{"dataset": "photos of plants and fungi (iNaturalist)", "train_examples": 45211, "vocab_size": 1482, "encoder_avg_pool_shortcut": false, "encoder_widths": [256, 448, 784], "text_encoder_layers": 10, "text_encoder_mlp_ratio": 2, "text_encoder_head_dim": 64, "text_encoder_positions": "rope", "max_steps": 6400, "adamw_weight_decay_other_params": 0}
Rows from block 3 of the image encoder, named by matrix and row number. Each number is 128 + 24 x the weight over its row's rms, rounded and kept within 0 to 255. All counts start at 0. Numbers have three digits each. After the name is the row's rms in percent of the matrix's.
# convs1: 3x3 conv (encoder.blocks.3.convs.1.weight, 112x112x3x3), inputs 60-69, a 3x3 kernel for each
convs1.16 099:125138103111129122114106126167158115146130091152131159143131083141105102129152133125130125120095158138107140112120081114108095111132094153142130110136104127137148140171139148142109136102100112116122118126135139146153114132101122112100117161098164141134152175135145164147
convs1.17 101:148176186115113152130163124115089102145179109129144147102135122117146132128117132102152126128087141091098115088090116101126094137128119159117161128121135127152154092126150137159131128142152128128147153147106157145111163080129120105090144099082122095129156204147127178164
convs1.18 099:101075102096116131117172117133192182109138082149142122118143141117139148125113109116166105137125158116126143142157152115171125159102102117091113139096155133158157136139167140134130115093092135121099108145117077149154118135153123112094126098106123199167140132102137113095
convs1.19 103:152144127128144127141139161106113141128120120137151103115130112094142102115126092095130155129134139109090105127139153135105124108126124119146149129129143122131164137132112185132112129106083078139147073141143120126127127156130131153115103130112124084110124118110136165091
convs1.20 097:191166156099122181128108161134154130141156157146176131152100099107098146109115089130099065157131115146131126104128134119088114143174128091150116092155171142124137121127154118135149112126111146152128152155163129138092130137140102127134137147166127133125139127103151193134
convs1.21 099:114133162128114136152154129083112109111131108115100146147166157156166109146159133158141133186142104163141150091117080125106106144073090063123064101135145139119112092139112124142119125150118129107133098083110110090128143122157117132168164128123115113106128100113134094138
convs1.22 102:159155094138128142104087131110148132120144126131061151136157122122151172129150145165093111126106116136179126100090096113156123131069136144109084094093131082140161172135131133144149128156183118153146144147132168093131156161112168153112099088132125121143141146127153065134
convs1.23 098:134120157149160157169159136135138110150148084122160130155164156108128149111132124138129144158118163130128157108125125131135096110134103091100124101102145098106099132111090125130137134153153129173167179144153143145222110104137172118132164142092150145139127141114115157138
convs1.24 101:121122129158117178155122083132147143160130127150070123134123131073110175114121123111099129103147142129169197101133105146136109127096119135152119117111158134129147108132147094117109126079119123127153101151154109154138106127122116170132137119154117149156136124148143088142
convs1.25 100:106098134136084083190120154139119161127111151104137134174132131149121144154120127130135136143126114107141096121144165108125136115136127085107092132160105147142116144122159161099109161153133107149125107102136121168144119136152133109163095134106124112129134099159118143144
convs1.26 099:148150153141132177101098140119136132133181142124144147142116111121136118113148115124111132103131141104141103145160177122160171151121138095126155097117133131141150110125125158153136130182130112099126107086138132087145107132155110162147156147144126143140156171140168168169
convs1.27 099:107128153102099122139161161098116118125131124101153134109135120122115115118145158110111127145125110154111118088106084133145079115158156125122103150144137164141140119114146110146130123145150125113134075136139135124118102103105129119136145124152107104104131115109096170146
convs1.28 097:121160143109135164112121127132141114124125126140128130183153123131103081144101085104153136125123143104175127144155160137132117137135136178110106184111113132144131100112121104083124087083126133111165119128103140115099106111176115125172150127165130145140104111113123129124
convs1.29 098:074155128094155163110128172140110113128104100155102078105128128089102084120118109149131167108120135100109084107134090127087089083070073158133155127150161125148187133144151130101133138134102138139121125110129119133146141166131153128153131118128121111119143101083179120105
convs1.30 102:110114085106118079123144113104119126090134179114137141132152185141167147136148119132108140146146102130089099097101125107109122152156127082125139118127099120116107147144137164156158165154124140115118166127136123108107101098139100119152119118176109131160114148133105116111
convs1.31 103:157081117124137114157119114110108151128135147126122143147117130172105156158162144147110128131131107150157111114077144115103184143108145150137114129139141091129123145152139154151151144183133091112112084115117125136112156130076166154116130110091137104146127098095134093142
convs1.32 101:094130119141092117123109099178116163149124162110100096132114111147086103130115121158148077116081115133131149100117130113115159119104152131130158139153130113174108171124117142091125134100098105101121099194074088184146142142118155141159139165141157132154169113140139076112
convs1.33 098:152139088132107093133108061143129117117107096129132096108151137117123161098117135160142118115122166086149150143132127118124118136138089107152163070107128108094119143201152109102134080149147123104120149130110127152176118101148101099116115102154159129101135127132141137102
convs1.34 103:124133138112092132099075083154125115120131143167147131126114112135124130129174099096113112140099136135161119113095132089103110150175136109129095157115123157177123104113140118111142150142130174153091180149079087038092133126099100096082143153121131114132106106155148147124
convs1.35 101:148134131098073121130103104145093111152146102099141098135133089146132101145116133121104137151137128126141129147109095149122098148144123105104128126073106117110100107122129092129126113104078113118137164135131155156118097123123103112162090133120148161147163145148131160140
convs1.36 102:115105141135118160130126148146123135127137160146138133135131170107115135113094133164133130157158121175133081167105189109120188135112126130165133115160110133085124164144129152131126132106105108130128157172145132134136114122111139138150155142115147134169136143156100119115
convs1.37 102:133098126144108122168161109105109117113134127159113110068106117098137122121114144075107129117108148123112173090109108120143150132113124103105148124153156119098117097101136097156118135099124097128154097099131099138151154177121164137114127109065160156114127139122160135139
convs1.38 101:121107139149123114146153125096115115079166155157123155126153123124151117120151151158107144162140100121092115104129177081156128112093155134173193130092132104111064186180111146151164134114126133133134108134171196172169122091114118160109082077126131120099102138111120126154
convs1.39 100:141103103189158125110154193124161127089134156130133154111133168151126136127089099151151147130121130112150122134089092147156141121144145102146133126137100072146154117174143118113128078105104123116115107114123120113108156147141124134110154148130137173156108136170167138147
convs1.40 099:122130149104151128106098116127118109147135103143158101147131101136123103109128099123124116099100159110145164151126109144149133163129127127129143149122116115104120116160141162138137119164160136154129134147120112174113152101130135117121139130144139131093132137121148140114
convs1.41 101:116105084197134112130107107140119067118134163125163145128099142116095115131124136121109144133141132096146110115138082105133164135110120094168108113150070139142114111147107141121105092120131148123150079100122135128179108100114111127088135115152139111093137113175142184207
convs1.42 103:123105097092094119091143142134132136160108121143139142095111149094112126140151120103103112089149148094134120125120093131107118100112112117087119129140130107135132112118123121125154133123141148112121086091096151124099139119147152129133121100094131147140143132119107122113
convs1.43 100:121128159050096149105153133104092138115110157125122158141146140136127100164146137153138105129150134133156137117112121111101155110113158140113127132106123132156119127131120140144089159109100152153143101128117121162130100102154134120160110128163102086154121101154117123154
convs1.44 099:142121128186200151156200173117144118130107101107120117111121124117112123109120120141124116129117089163102105150151131147139168113128122159167133172188152117185149119116110114145133085137134122142110094098090155083095128117108150150129098122086115103104122089141100133129
convs1.45 097:121143151126137129151115079147144094150106104103107145131139147117135134079123097119159154109095165152144101137142113136122086087056091125108161105110128124092129142136081131101136109138136124141161144161134147096102152131140107147150103102141160162129149131098095083085
convs1.46 097:107147163099120118121110121121146128132151127100109092119111095121116083125151116144115120142134119177167122145136121139121139127124099105158152121144112144160122142162102134140111112142092117146139118142146157111127139137144139104088154128108103084098135145090102149134
convs1.47 101:162152136165099153104138085107145108102144144160105132111144116105152165139125111142156173120153129092123153073137117148151133133093137151148127146114126157114084113108069112152104095093148109116126079117140164180122120114109133079107164153093140155159115123132149118165
convs1.48 101:120109150086111174119128147115113132155124131109150129121142121125151105103119126089150130124134117134094148129125113148148097132110110132107140129115159132129125126121118133147125124115163117137120133097088125142115110109094152131133137118126111118128139101113117118133
convs1.49 098:142093097136118118103118105124159132131106095111143121153142159161126111148131087158185125132154096095068067135137108109115091133129094119128125101105140130103121119139140118098084108132093139147128123154084096112106144103171118068156130148135111132099137099087117143101
convs1.50 099:168133095127100099111110181106102059117129122166144129162124095104129129133132109119120134131127170172128176130103083113159138114153153139178131133155110161170156149144116154103119166146137099104130192140102118108127098144146128122135118136147087064070101144099176159130
convs1.51 104:081116146101138167129158146147148136131161135138112104125132128155088138101120130114130139130094152132080112128093169128134140124145121120085097122125117153117116101102087088155153128135133150113122141140137129116122148111100152124111162148125129140162166124131150111133
convs1.52 097:142124135125084160151150148134146146142155113116101128154139127164129094144117105123120153147080134137151123159157158152161130139164134168146120152120091115094075152127141157114120097049099120102147140103111141126128147088076103124102122117101138122140151130140127129113
convs1.53 098:132099131066116085154133132106136106142138108152134138092122132115118161127105158130145146123135124145144133088115116125125131122114142129143126100124109121122123088136153138105149095092118153099117189161140135158146156130119129122110142116101125109112140109137112099122
convs1.54 099:118129147146165123095151148126123123124147136147151101166140113126114070104092096124126115102135150103090127124112112129156149103148081126127118116115110130132149171147117107089079126128080138138128114140123117097130087081115113163142141120123107112106103147107131083085
convs1.55 099:168133103120107091128129059130125103145110153138180129136117121112132133132172129106126107117102127127134113098085091153130114119121107125106073117103113157180136133114085127148143146157120141142124118102156125156121098144163173170119142135107112114123109097108113153066
convs1.56 101:130127122124129115133133085146139140162122135148147167114105118130122124127137102128132072140145110114167146150137120180121144142120160132125117115125128131135143158139161103158158117128135136121118164110106172120112116131132103127121116098105142159130129143107120144132
convs1.57 103:112112110109131173116183146134132162122089149110150169114125138112127141098114142107092122108086150097079149099124151106089123107108102098113145095127145110125132089091144083141183120140200133121114126114115123091142110144139129132146128112105125092159103094168118144201
convs1.58 100:118148158089082124112107087110105124134087069139113101138154133156155114122143149134128077150088135152132167105125138093128107079070120107138153108104135126106114124125130173129120149130138134129167117105119147107115097097142122142137102098121139147142123123098139154158
convs1.59 097:087105141092077104078119111128098082190128115149121106104125160099099137105133144099157136080123125096154161123103081150109103143131114147127156146130157127163159133129147148125150158143129160163106111132164132114172084115100173096126142083136140127106184095085162070104
convs1.60 098:160164142167109093145109126087122146061149187147156208127119089119103077145125085143136110127100143110081132095138143083147147124117177136193113175131118117105126142097132134141173138131169126199123117109170136114176056089139117106129113108161091095116092169125175176166
convs1.61 101:142119088174150140117148135145155169145169176136137138167157140128119121073095129131117129093105108098131141143115138137127129137158149150084119133102090168171132148166140116130113133108098132137128144164086113138124120127143109112130133108131104165166110148152162154143
convs1.62 102:107114142124159139114132131119105087140114139097076096124130120119114117120123102144101133118126121123144138141136133124140118139131119163156158104126108145117138156166126163170125086115098119108110112100137154139187154152146146131133156108108132139121150105160140099126
convs1.63 094:065150111169124168109151140113124121148139105139152138120111147115111125132151139133137123142105128091091103099107125182127139101119112101103105110125151122146130099108105103150123140138128119138118106164096070148109107141123119126126145136121107131134140112129126092118
convs1.64 099:178176127170160137134151143108122137118153120129091102154132149142120142158151128114128122166136123141101142155128132120137136140159088094127127109144155118150120142171133157147116137109155157139119117117070137080112121097089123155105114183166144143119138132078126136081
convs1.65 095:151154106126123097130114094073147115121112149111107129102115136100131159133112145140129151171128127120112104096142184086092155155128112145134154123146132115168155136137143140130112090120120149124145134144152120077118144113144129096174126114112100113093118129143138117114
convs1.66 101:149105104102111100119169114136135149139103180107120109161148138181142128129100136133139114097167125152155134159135130148099181138091118115157112112133123138128109131118127112176141104111125183147146136098124130093113114089126107093156111123128118110118110119150128131108
convs1.67 097:136163094128179061159133138103135138117108160101118145124127078111143151121095133135131137100128128119122169118124150116131153110121116113147094102175172104120145113101156123143112088132123157143105118138134130125175142154144080129140098141125102144114099138128084095132
convs1.68 103:164152140146129137054150127137151094166147113147117116133121144139123100110112149141113126097152129117126159131130127168135121111101132149136132163158137106131130124131127130099105129145121133091066098159190121097129110148135122093123140089102127132102157134106136095126
convs1.69 100:133166122127130156136090090107082101083108109114167125148152101108108143138184165121123161116147172154147152109101123095128133119203148169102124148124104134127129125104115103130162146141139077115115145117116124119105132147143131149112130170139084073081096112099087159124
convs1.70 102:125120138076107161132196115156203092151146093165138093131107090174103080132137132137108171119076117117109172136176121147155097173126113128120119108117141102146127165157103161107064140139117121107126073089120125099112118142156112162141104107100129157115141139089164158166
convs1.71 099:130107156107055097110062098122125090103135125103146118102104158131108163129110154131161160068151160113155157158131136143096109097116147163120131128119090140176116143164149095142137111112136104120072113172183179173160119116130133107102100145129113130137097135122104137146
convs1.72 100:090118122151142154108103094125123107117133123108101117100138122128110123164150108152123157134164168136124131142171126108153143096114120094105134104126148110122130161156138126145187120123158115138149196094101133167118142136113138135121094144133152114124110153120118089162
convs1.73 101:170150136136143111117093149111150174118087123140115096104149181121134138113124095111172113193161104148162131111150187133118138145121107140150107121164077132111081136159173156089140096107093121115139100091117107155099105125105116164160149113153080114139117084104098130121
convs1.74 100:153177131128121123123140112126093113111094092100109119139099130130137120119090124102080088120129100146122101149117130134102137132104140150127111142108108137134135112095135093122095120136128138122114110092076121103101125159165117129142144136172123110131108088099129126118
convs1.75 100:152156151160106083141108110134137136131116107150154107114098134095124135181146124137116113181099133152121138139155124085156142143128146149155129171150139125127135184154101154123111129114091095083102108138116167167118122138125120144198101151121147139138113116133133134116
convs1.76 098:104147126073107139102083152109114148162175172110188151113126156134111122142151140165139145140076162132110092070134125107133159109136127112141096113140110164104125161156144159130181141163111123172147136128126162109100099093115132108171116104103103084138124137176079131136
convs1.77 104:106090090135130097130118123158179165123145165096082089124094099131105146159124184086117103134116102178181157163149139146133141095094073130131095150122109141174163107127132090099144098103117097099148129092097155178147153111110153122110110090094144172162135138162074070086
convs1.78 099:118164128120134141155104088113109135094138118113105123117111115136119124103112129089097105140109169077110139124120094136163155109127199108101145163136154155161114095116114102134085140065094162139167140098131152121110155138127160156128113145085111122141109157143122098132
convs1.79 102:159147162114137139122149127136116138119124125121123116183117110192128108138103097142114101121078127148089130150104126111184097139113100155134068133171064170121084132117073153130135137120168147129159098097101137091102102175090072181121125166124094120147110113114117130130
convs1.80 095:131120094148101144088167138130142120152168141140125111127173149127150158123103124153152171103104185132147118099112119111129118098074116115129114147094125119112140132137125126169133150149125127206172108151170163136115111118119112102087136115137111131119108148087130094109
convs1.81 101:103164188119148155151128114141118109128131092141151131157151137151108133133130141086165191129110156143103147131131093173132085186180129139134121135135144139145131132105134113106153123125152180164135146149075146103121121119121109149109134147129102112116147148136159133157
convs1.82 102:140162115193143119091092157119113106121117103143130112129111130130124107100174119139154114156178109120148137115116124137117116105154088142144118128136123128137110157135132109138131149134121153125105162126137170118096118146125107130173126125131115106100143142104098179113
convs1.83 100:124099163118100129159144131089087122061100106101105120143140123122102110101091105109137093107129127116124112102135125102127108123138151125108128168132064122140082131135097134114127113132124093100124126159164107114118138152117154166100152196129078062109077049096118109127