A small contrastive image-text model, trained from scratch.
Model: 9.73M parameters, encoder arch resnet_bottleneck, encoder norm batchnorm, encoder activation leaky_relu, encoder depths [2, 4, 4], encoder widths [256, 448, 784], text encoder width 256, text encoder layers 10, text encoder norm layernorm, text encoder activation star_relu.
Training: muon at rate 0.014, 6400 steps, batches of 128.
Rows from block 4 of the text encoder of a small contrastive image-text model, named by matrix and row number. Rows with one number belong to one neuron. Each number is 128 + 24 x the weight over its row's rms, rounded and kept within 0 to 255. All counts start at 0. Numbers have three digits each.
After each neuron's rows are labels from the 100 texts, of 14976, where the neuron reaches its highest value: "fires on" is the input token at the peak. Only what is clearly more common there than usual is listed. The data: photos of plants and fungi (iNaturalist). In brackets: how many of the 100, against the usual share in percent.
# fc1: MLP up (text_encoder.blocks.4.mlp.fc1.weight, 512x256), inputs 64-127
# fc2: MLP down (text_encoder.blocks.4.mlp.fc2.weight, 256x512, transposed), outputs 64-127

fc1.364:130095120151154101092141100132119155095159152131135147087119150141132094154152153098092173126112144140126122071116147138099150114162114157102123109127155151107102172121128126140157107127155176
fc2.364:117121098121138088096115150165111102147106141162086119100106152134123144080116137159106110128122123166161133130089124147107152141151128139158126124147103138140051097138171107124127119092083141
fires on: "virgaurea" (35 vs 0); "class" (34 vs 5.8); "yellow" (16 vs 0.1); "solidago" (15 vs 0)

fc1.457:125134119166084121145132121171133153163128101116164087103101104106127143154123132126111099130133146108176198097147154101128169133160116115108153156150129152109124165130153126184107125138069132
fc2.457:164146095105151121123142163117120156127148082110146093154112165152130132165182115114126180152124125144166134145081146120126093111126128077126162142158121140088096105162132168171148172120151102
fires on: "class" (59 vs 5.8); "," (37 vs 17.5)

fc1.483:120096132143139089175177189132136098094126112189131134132113135122125129159103126161108114173126089151125126106144143123152141108080115118117135134144107109105112103159131116144107126180101102
fc2.483:128094122180144178117115093147080170142135088141127147123128116133141110108141135124124108168141135126122148148106141106146089176135139137112065109124121151139130144122198104121108111166125117
fires on: "family" (31 vs 5.8); "order" (27 vs 5.8); "<end>" (25 vs 5.8); "class" (17 vs 5.8)

fc1.3:147123155145113139128100132161101113100100090140140126127139124106117145107174106144121113151105076132149156156136154163122136172140113121166068125154144152098129122175088143111123136119098147
fc2.3:094111146107118146108179112148109090099110180143128157159170099104126121091148132117132136097125125090117141131132142168113153151151098110143127112155082099137132114150120152159138125127134145
fires on: "<end>" (79 vs 5.8); "class" (21 vs 5.8)

fc1.482:139136151111122135125123126139129161151115113125144138106158055105110136134143143150119162092153159183133098126133169101172104107124084122115116097113106135154176140138087118103102134126135123
fc2.482:129123140117128109160140119127093111157120186142146145114144127176146107105127135156137140127102095120148124094123135115109139129114135153113120157108138122117105137153129108167139136151141120
fires on: "," (69 vs 17.5); "<end>" (31 vs 5.8)

fc1.265:161138160145099093113117137134134137111111113146140078123131111127137103156122087094103147089156150131086093115135123081137077116076134145136107183124114158092115104137152135134096145154135144
fc2.265:122164148107107124149147154113138118098136102122121101078110141160151123121095150155121114136094142167130142127107126116138150157131075098082101128155159135101132147089138151147156178081149132
fires on: "echinocereus" (47 vs 0); "<end>" (19 vs 5.8)

fc1.326:159135096180132164123098162098134113113135134128146115133095107145101149130134126161144147093138162147090129120139124128089134124108146145098076115124144138135162138088139142146129146127130115
fc2.326:102134135156125148130085167097132140068149100118163120116112105142072166164141132144116140087169132127111137093086100095103135122128106105136137141122152193136113121150105140148119142123149169
fires on: "," (40 vs 17.5); "class" (29 vs 5.8); "californica" (22 vs 0)

fc1.47:172114162187083104156127156121107106150131128097135167169124128178100099110158117115109178126146151117152170148127149140116105173119140118103153182109113131149128139137137114121161118144121131
fc2.47:129101110105109155160099106152121122135141147136171111117127178138138161142104124146158145150146087102121109111150114152117128121112151129140190146126138155163162122109136169108096128166135118
fires on: "<end>" (100 vs 5.8)

fc1.203:144157142091135148147126145110107119160157137159172119135137117175120115135092157116109127111127144083093151131129114083109144165132103158134123131114168138114109102126110091107115111137153160
fc2.203:128140136128137146149123114188098168158101109150152125161103139183079113101156132115107138147112106120119135128110116153122180127144122140106149115125137116155153111123105094085124146144068140
fires on: "<end>" (82 vs 5.8)

fc1.361:175154133122128063116131143151103151146184097118128134151127109138150125138121105134122122126106113127103155159115111153137108136173167127127141124135139076142145129113113128169129079103110130
fc2.361:174144161113157150077136137114118148151154127148135144154117090110139128095119099110093149135127162101108167125130114133126083099160143117144128152134131116114172115132143097154056120097096120
fires on: "liliopsida" (78 vs 0.6); "<end>" (19 vs 5.8)

fc1.103:133136105117139082141120138133122104114141105162135147119126108197138144170131112097117136146098154124145130147144140143144116150141132101123149119150137136148073141154126122109123124161128112
fc2.103:131158131142138104148144096097124131123148148150126163131157142129154110107172125119121144130137132120110109100094100134110118106139096125165139083113142117097096095085141127152142176128143097
fires on: "magnoliopsida" (35 vs 4.6); "-" (33 vs 1.5); "order" (32 vs 5.8)

fc1.248:097146144163138127144096151155158121141114126135133102060107140162123086094101055113145129087154119137152113111171152155122095165088164156103154141106148122163106114115103135134137151128135094
fc2.248:158163137179108114118149165126109136179105140167138090131129104114144126142157133104116126136144150122097127126151081151127141126102166119148143091067118150146187110120134149137136093125123130
fires on: "<end>" (59 vs 5.8); "liliopsida" (29 vs 0.6); ")" (12 vs 5.7)

fc1.324:147133102114110122161095134087096132147092137152120119120143124114074102113120121148160129104105145118177119129161116169158154128125136134124163120119113095096127209148099139100157102077127121
fc2.324:138106150133126124154134128127115094151126152114148125133125127093120103140117158134050097156153105103151153128122133123163109132159136139169128149125097144143173093138134137140093118120137124
fires on: "pine" (48 vs 0.1); "family" (16 vs 5.8); "<end>" (15 vs 5.8)

fc1.508:122082128129080120114122119116145116119089152125118156124100147098116096149126149137112106133135104091122128129110105139078148172154140122124134158090119147107142131186117142139100128137117100
fc2.508:119093125119106066103149140126112109107114153124125129074133146119196164143143105134133113136144143152134117093132156135135140146118147174125110166117150109160118158140145112122113131196090150
fires on: "pine" (30 vs 0.1); "lunulariaceae" (26 vs 0); "<end>" (23 vs 5.8); "class" (21 vs 5.8)

fc1.329:106135127108105135112097102113094159135091079152132149102086116117113101122143135150136134124137110125113091135143158114164137141164100114044087144130149113129117093148128114137127125137116125
fc2.329:119146169092103114124114115175160119158119085111128163098145123109160147141125119120103084108118101095174121151138160112118148131112140137139148124109112142098130115140148131146162143115120151
fires on: "cactaceae" (37 vs 0.2); "family" (31 vs 5.8); "asterales" (22 vs 0.6); "caryophyllales" (10 vs 0.5)

fc1.225:110130179151192133103158121145156178135150142125115105151169113133114149139150108129144115134156170109092113124124117098111167129124117124116109097116125132121108123163164089131158134117159150
fc2.225:121120118093128133128147144083113128149085143134103102125106134114141125136101127169116109090123126154204132153128101119188102101142125125127115161128135124141105150105131164112164114164172114
fires on: "magnoliopsida" (100 vs 4.6)

fc1.41:138141139120120112098119125111149169123118160153166115118132103112136150136158136078134107103075124125101138126153141162083112150159140112112109126118165143142118144079152129116151112163095129
fc2.41:120107084126125108120116096151156172106142146144181166122121141075131088144169137077136152101149122128091172135127133142132106140147124092124132101115135141132103095170123107153186093097111085
fires on: ")" (29 vs 5.7); "agaricomycetes" (28 vs 0.1); "asterales" (23 vs 0.6); "<end>" (16 vs 5.8)

fc1.153:157140161103117133122145135122156159139145144109084087132145148125081102121159133135079138110110123114154122135125136127088096157138113120151123119127171171132151120157102123144109134157173104
fc2.153:146117155096137139153107153129119109140146087140127148143137157121160097147094130146140138163165179117143151135131155114149119111107161149132148112118138145107129115105165121190139098124169124
fires on: "," (56 vs 17.5); "(" (38 vs 5.7)

fc1.21:117130145128088125124121125089134142102114157126103114149089132133136086142068169170154102114153157135080081121142116131132101124114094129157093100154157140150116153118100111115128124099155129
fc2.21:129141131114113124138121101126112113131147107156140150089124167159155113125174104138095142097090165123135106124117169106073120157165085141112135084101094167133136108176114138171133172163132064
fires on: "," (40 vs 17.5); "liliopsida" (36 vs 0.6); "class" (21 vs 5.8)

fc1.64:087145133120123087152155141117131162126058134154127121122096130137142127106111107146153146148158155146184108077145157137124153162134114114162139106114139130084133169132159125113135102126128172
fc2.64:152125128124180112123101128130138132172093144131132125125122130156089106131134081139076073119134140110124142100117116123114164091090121118103088141161162142134118076103120104109126092083125109
fires on: "family" (35 vs 5.8); "<end>" (34 vs 5.8); "leucanthemum" (27 vs 0)

fc1.281:153079154161106144103163145159123143128121119129093113147120120135133152135124153088160113123155109099108108098111143123133130119114148096108145103096080152188143094123109144160110169141083128
fc2.281:080141116137140128102101105137138155112156130142125115098137139176096138139109149142141121099113104130140112135109078161143088129118129134147132122112102123135072144135158129107143107109098136
fires on: "apiaceae" (32 vs 0.1); "magnoliopsida" (31 vs 4.6); "plantain" (19 vs 0.1); "class" (18 vs 5.8)

fc1.226:103118105108115166139131147124107110148094117162159093142153129111113098133158128183109136127141089123116136101184167144098120120111182112134118129125164127106137113148147156118128145151125119
fc2.226:097146142156150132104141147059123115125138143102107140055108091146103138127121142098086128126126130182148131113096140120140161120128117113117093194136104131155128147114110146136110139124118169
fires on: "teloschistales" (43 vs 0); "<end>" (34 vs 5.8); "bryopsida" (23 vs 0)

fc1.116:130153149154149136130131090176130088149144110131120113111077118136112151134158133139150159099078139102156116144157133119110132078141156081101118112178130099104125128152140119104141111128119106
fc2.116:114150130131150116125104077064098115145137152131120118119119112121144119128092115141100101123102112123117128118161142165057049138129098154191128132133156128167177126109151137074152123113157133
fires on: "order" (38 vs 5.8); "<end>" (36 vs 5.8); "class" (26 vs 5.8)

fc1.149:146135148193185134159122098125133170183131079131131110104113096096147099147196137173100123120145161138146096107126175127109153122133137086114122130087131092109117115104131146123127099144157133
fc2.149:084119136132131128129129151142137093096133132154158103164123138148162095106091113080124116133118089096090114141132145132123112153156101125106107139136126146163143139140184140124072162095121131
fires on: "family" (37 vs 5.8); "cactus" (37 vs 0.1); "asparagaceae" (26 vs 0.1)

fc1.90:125144126178128082142102110101113124126154130141071149110118106102126143135154125108133125124124126079119136120147129164143127163116100119152113112129165123106132107167133094135148084102132121
fc2.90:143148176144135124096108136104149156147143105175162132120150089131156120119105149145104117101120123127105176139118133114117098087150132127117146147116157088135109176123142111122114114178098167
fires on: "," (38 vs 17.5); "<end>" (32 vs 5.8); "order" (30 vs 5.8)

fc1.397:121156108130145128160140133112115157170134145140126150139116159121120130132125155102147131109070150110129133163110128110124092155129102128136120152171163155124102134106119111119136105132116174
fc2.397:177103136170108127162086134142094089121123151111127098137121126134161166122135105097141119123133123133142141162125156114074152134167117170139141137132098084103091119116122138113146149100127141
fires on: "<end>" (57 vs 5.8); "magnoliopsida" (37 vs 4.6)

fc1.401:125153128149129151118167092118132168139109165132126140115148154111140094106125128131136130157151109138082083128125114140129091098094176119113146138116105157129143112141140144157103153127138170
fc2.401:181129136143128102079146128154114137100146125071108140128185166132137117159142103104115082142131106112198077096170143139137096166105128111129112120112129122134135147145173127112158167163149118
fires on: "order" (35 vs 5.8); "<end>" (31 vs 5.8)

fc1.80:130132114160116121126169146148111122096154137086099131107101141101144142135120129161123158160137130116152144110092161128174112118134081099173119126118096103118103157160163104094109120149111115
fc2.80:123098138082113163129145130097125119080114132141109112161115135132138069165089102140127109156123095130139079135076130114117120126139125165093126115142166148139164130114110135119158146151138103
fires on: "family" (28 vs 5.8); "order" (25 vs 5.8); "<end>" (24 vs 5.8)

fc1.351:075115119124128103145159059107130145143119078122159097112139102109132104110154142065115113136126116132097141098217133140141167107095159138107112126134145138133136145113118127119156120136134129
fc2.351:127139117165170158122160103122149101129140117096125097103139134161143167110141132126138111083145109134066156148107092132145138106142182155160162120123094097111093112093148129136123118153131143
fires on: "family" (32 vs 5.8); "cylindropuntia" (28 vs 0.1); "<end>" (17 vs 5.8); "cactaceae" (12 vs 0.2)

fc1.217:120097135112134137143114143095138133151148088064117141127108152126154126116138136140125076129124096106067094105115139130140085122109127155127109089120169128157134141135151073119129136140088127
fc2.217:131121181120114135137113103113127144074141113122147143106146174120139142130168154154111137130114166114103128166162113133091135143167107136140141088130120152097089132134129143130102135173127078
fires on: "liliopsida" (47 vs 0.6); "yucca" (32 vs 0.1); "class" (21 vs 5.8)

fc1.490:161119110104169075137121081104149095115081132145150121148108096167118133125134149105153126121089158099118124105153150126142100126174114189114160160128101138109143159161142129132090112142159095
fc2.490:163121116128096157124133156106153129119133187100148177121098151146110108103132094144097141164101077134115155149133120094146112157121121160160148131136168151141134147106142095166166136181083082
fires on: "tridentata" (27 vs 0); "<end>" (26 vs 5.8); "pine" (24 vs 0.1); "class" (23 vs 5.8)

fc1.167:158158156106122155146132123142125136098141135138061091156110120099112116086109107125153141130103168131120138087121106162090197149148152140110109117107166144133130106146090166118089101095127122
fc2.167:139118145135102133125109174094088181138139125133091144148128117103160097119138089114089119167166137143138103173114115129136126125113130130154139120134117155104096148124135155086110148130118108
fires on: "class" (37 vs 5.8); "<end>" (36 vs 5.8); "vulgare" (27 vs 0.1)

fc1.383:126097102162119112136102149130110129107167165143149105148110150085118108148089142109140138159095121133143142088152160144089184109128174130103113145134127138175155148094120101152115145132101110
fc2.383:118131101113112158141136138137112159144099154132132144121137068105163142047136162137140166130119156148151115162095125139135113144171091112119124157124134110127145113088134131106135109110131120
fires on: "family" (46 vs 5.8); "<end>" (29 vs 5.8); "vetch" (25 vs 0.1)

fc1.99:096104122113126128120143121097162141167158150072144169128085148133116116163155169107137117133115121112098111130154122064155156139133108133127172145117133122110117128109112138170108145135119138
fc2.99:152128128124128168082140130128091124128112102125154102144116089155143124117118135092169155124147122118138131120104111116127182106108138146095097135089082156120122111138165105123119172162124129
fires on: ")" (36 vs 5.7); "cuckoo" (32 vs 0); "erigeron" (31 vs 0)

fc1.231:146177191094128152111107137122123155098150162119117119120137124098159137154148115128097155158086123115092134130127135137113155160102112095075152135090137082137138150100119154153132119127148060
fc2.231:127129156107128133098105147142099168115119156145117156127157142149094130135163081160090136112088123154107096127088152130141158137103103127173104112139131113119111133113129119144076145155113095
fires on: "ericales" (44 vs 0.3); "<end>" (22 vs 5.8); "caryophyllales" (21 vs 0.5)

fc1.26:108121114084152113134112114118147089101131082141125132158102098122081153144100122108129094143130092130138158167151174120144110107155102093182147135176142130078117119125124171089147115129146171
fc2.26:139112166137119128141091122100156133114130115111144183093153128077140104068173116105121147088113128120133117147125096151133126095154095111083130115133115123148122112141161089119100131084142116
fires on: "<end>" (57 vs 5.8); "magnoliopsida" (43 vs 4.6)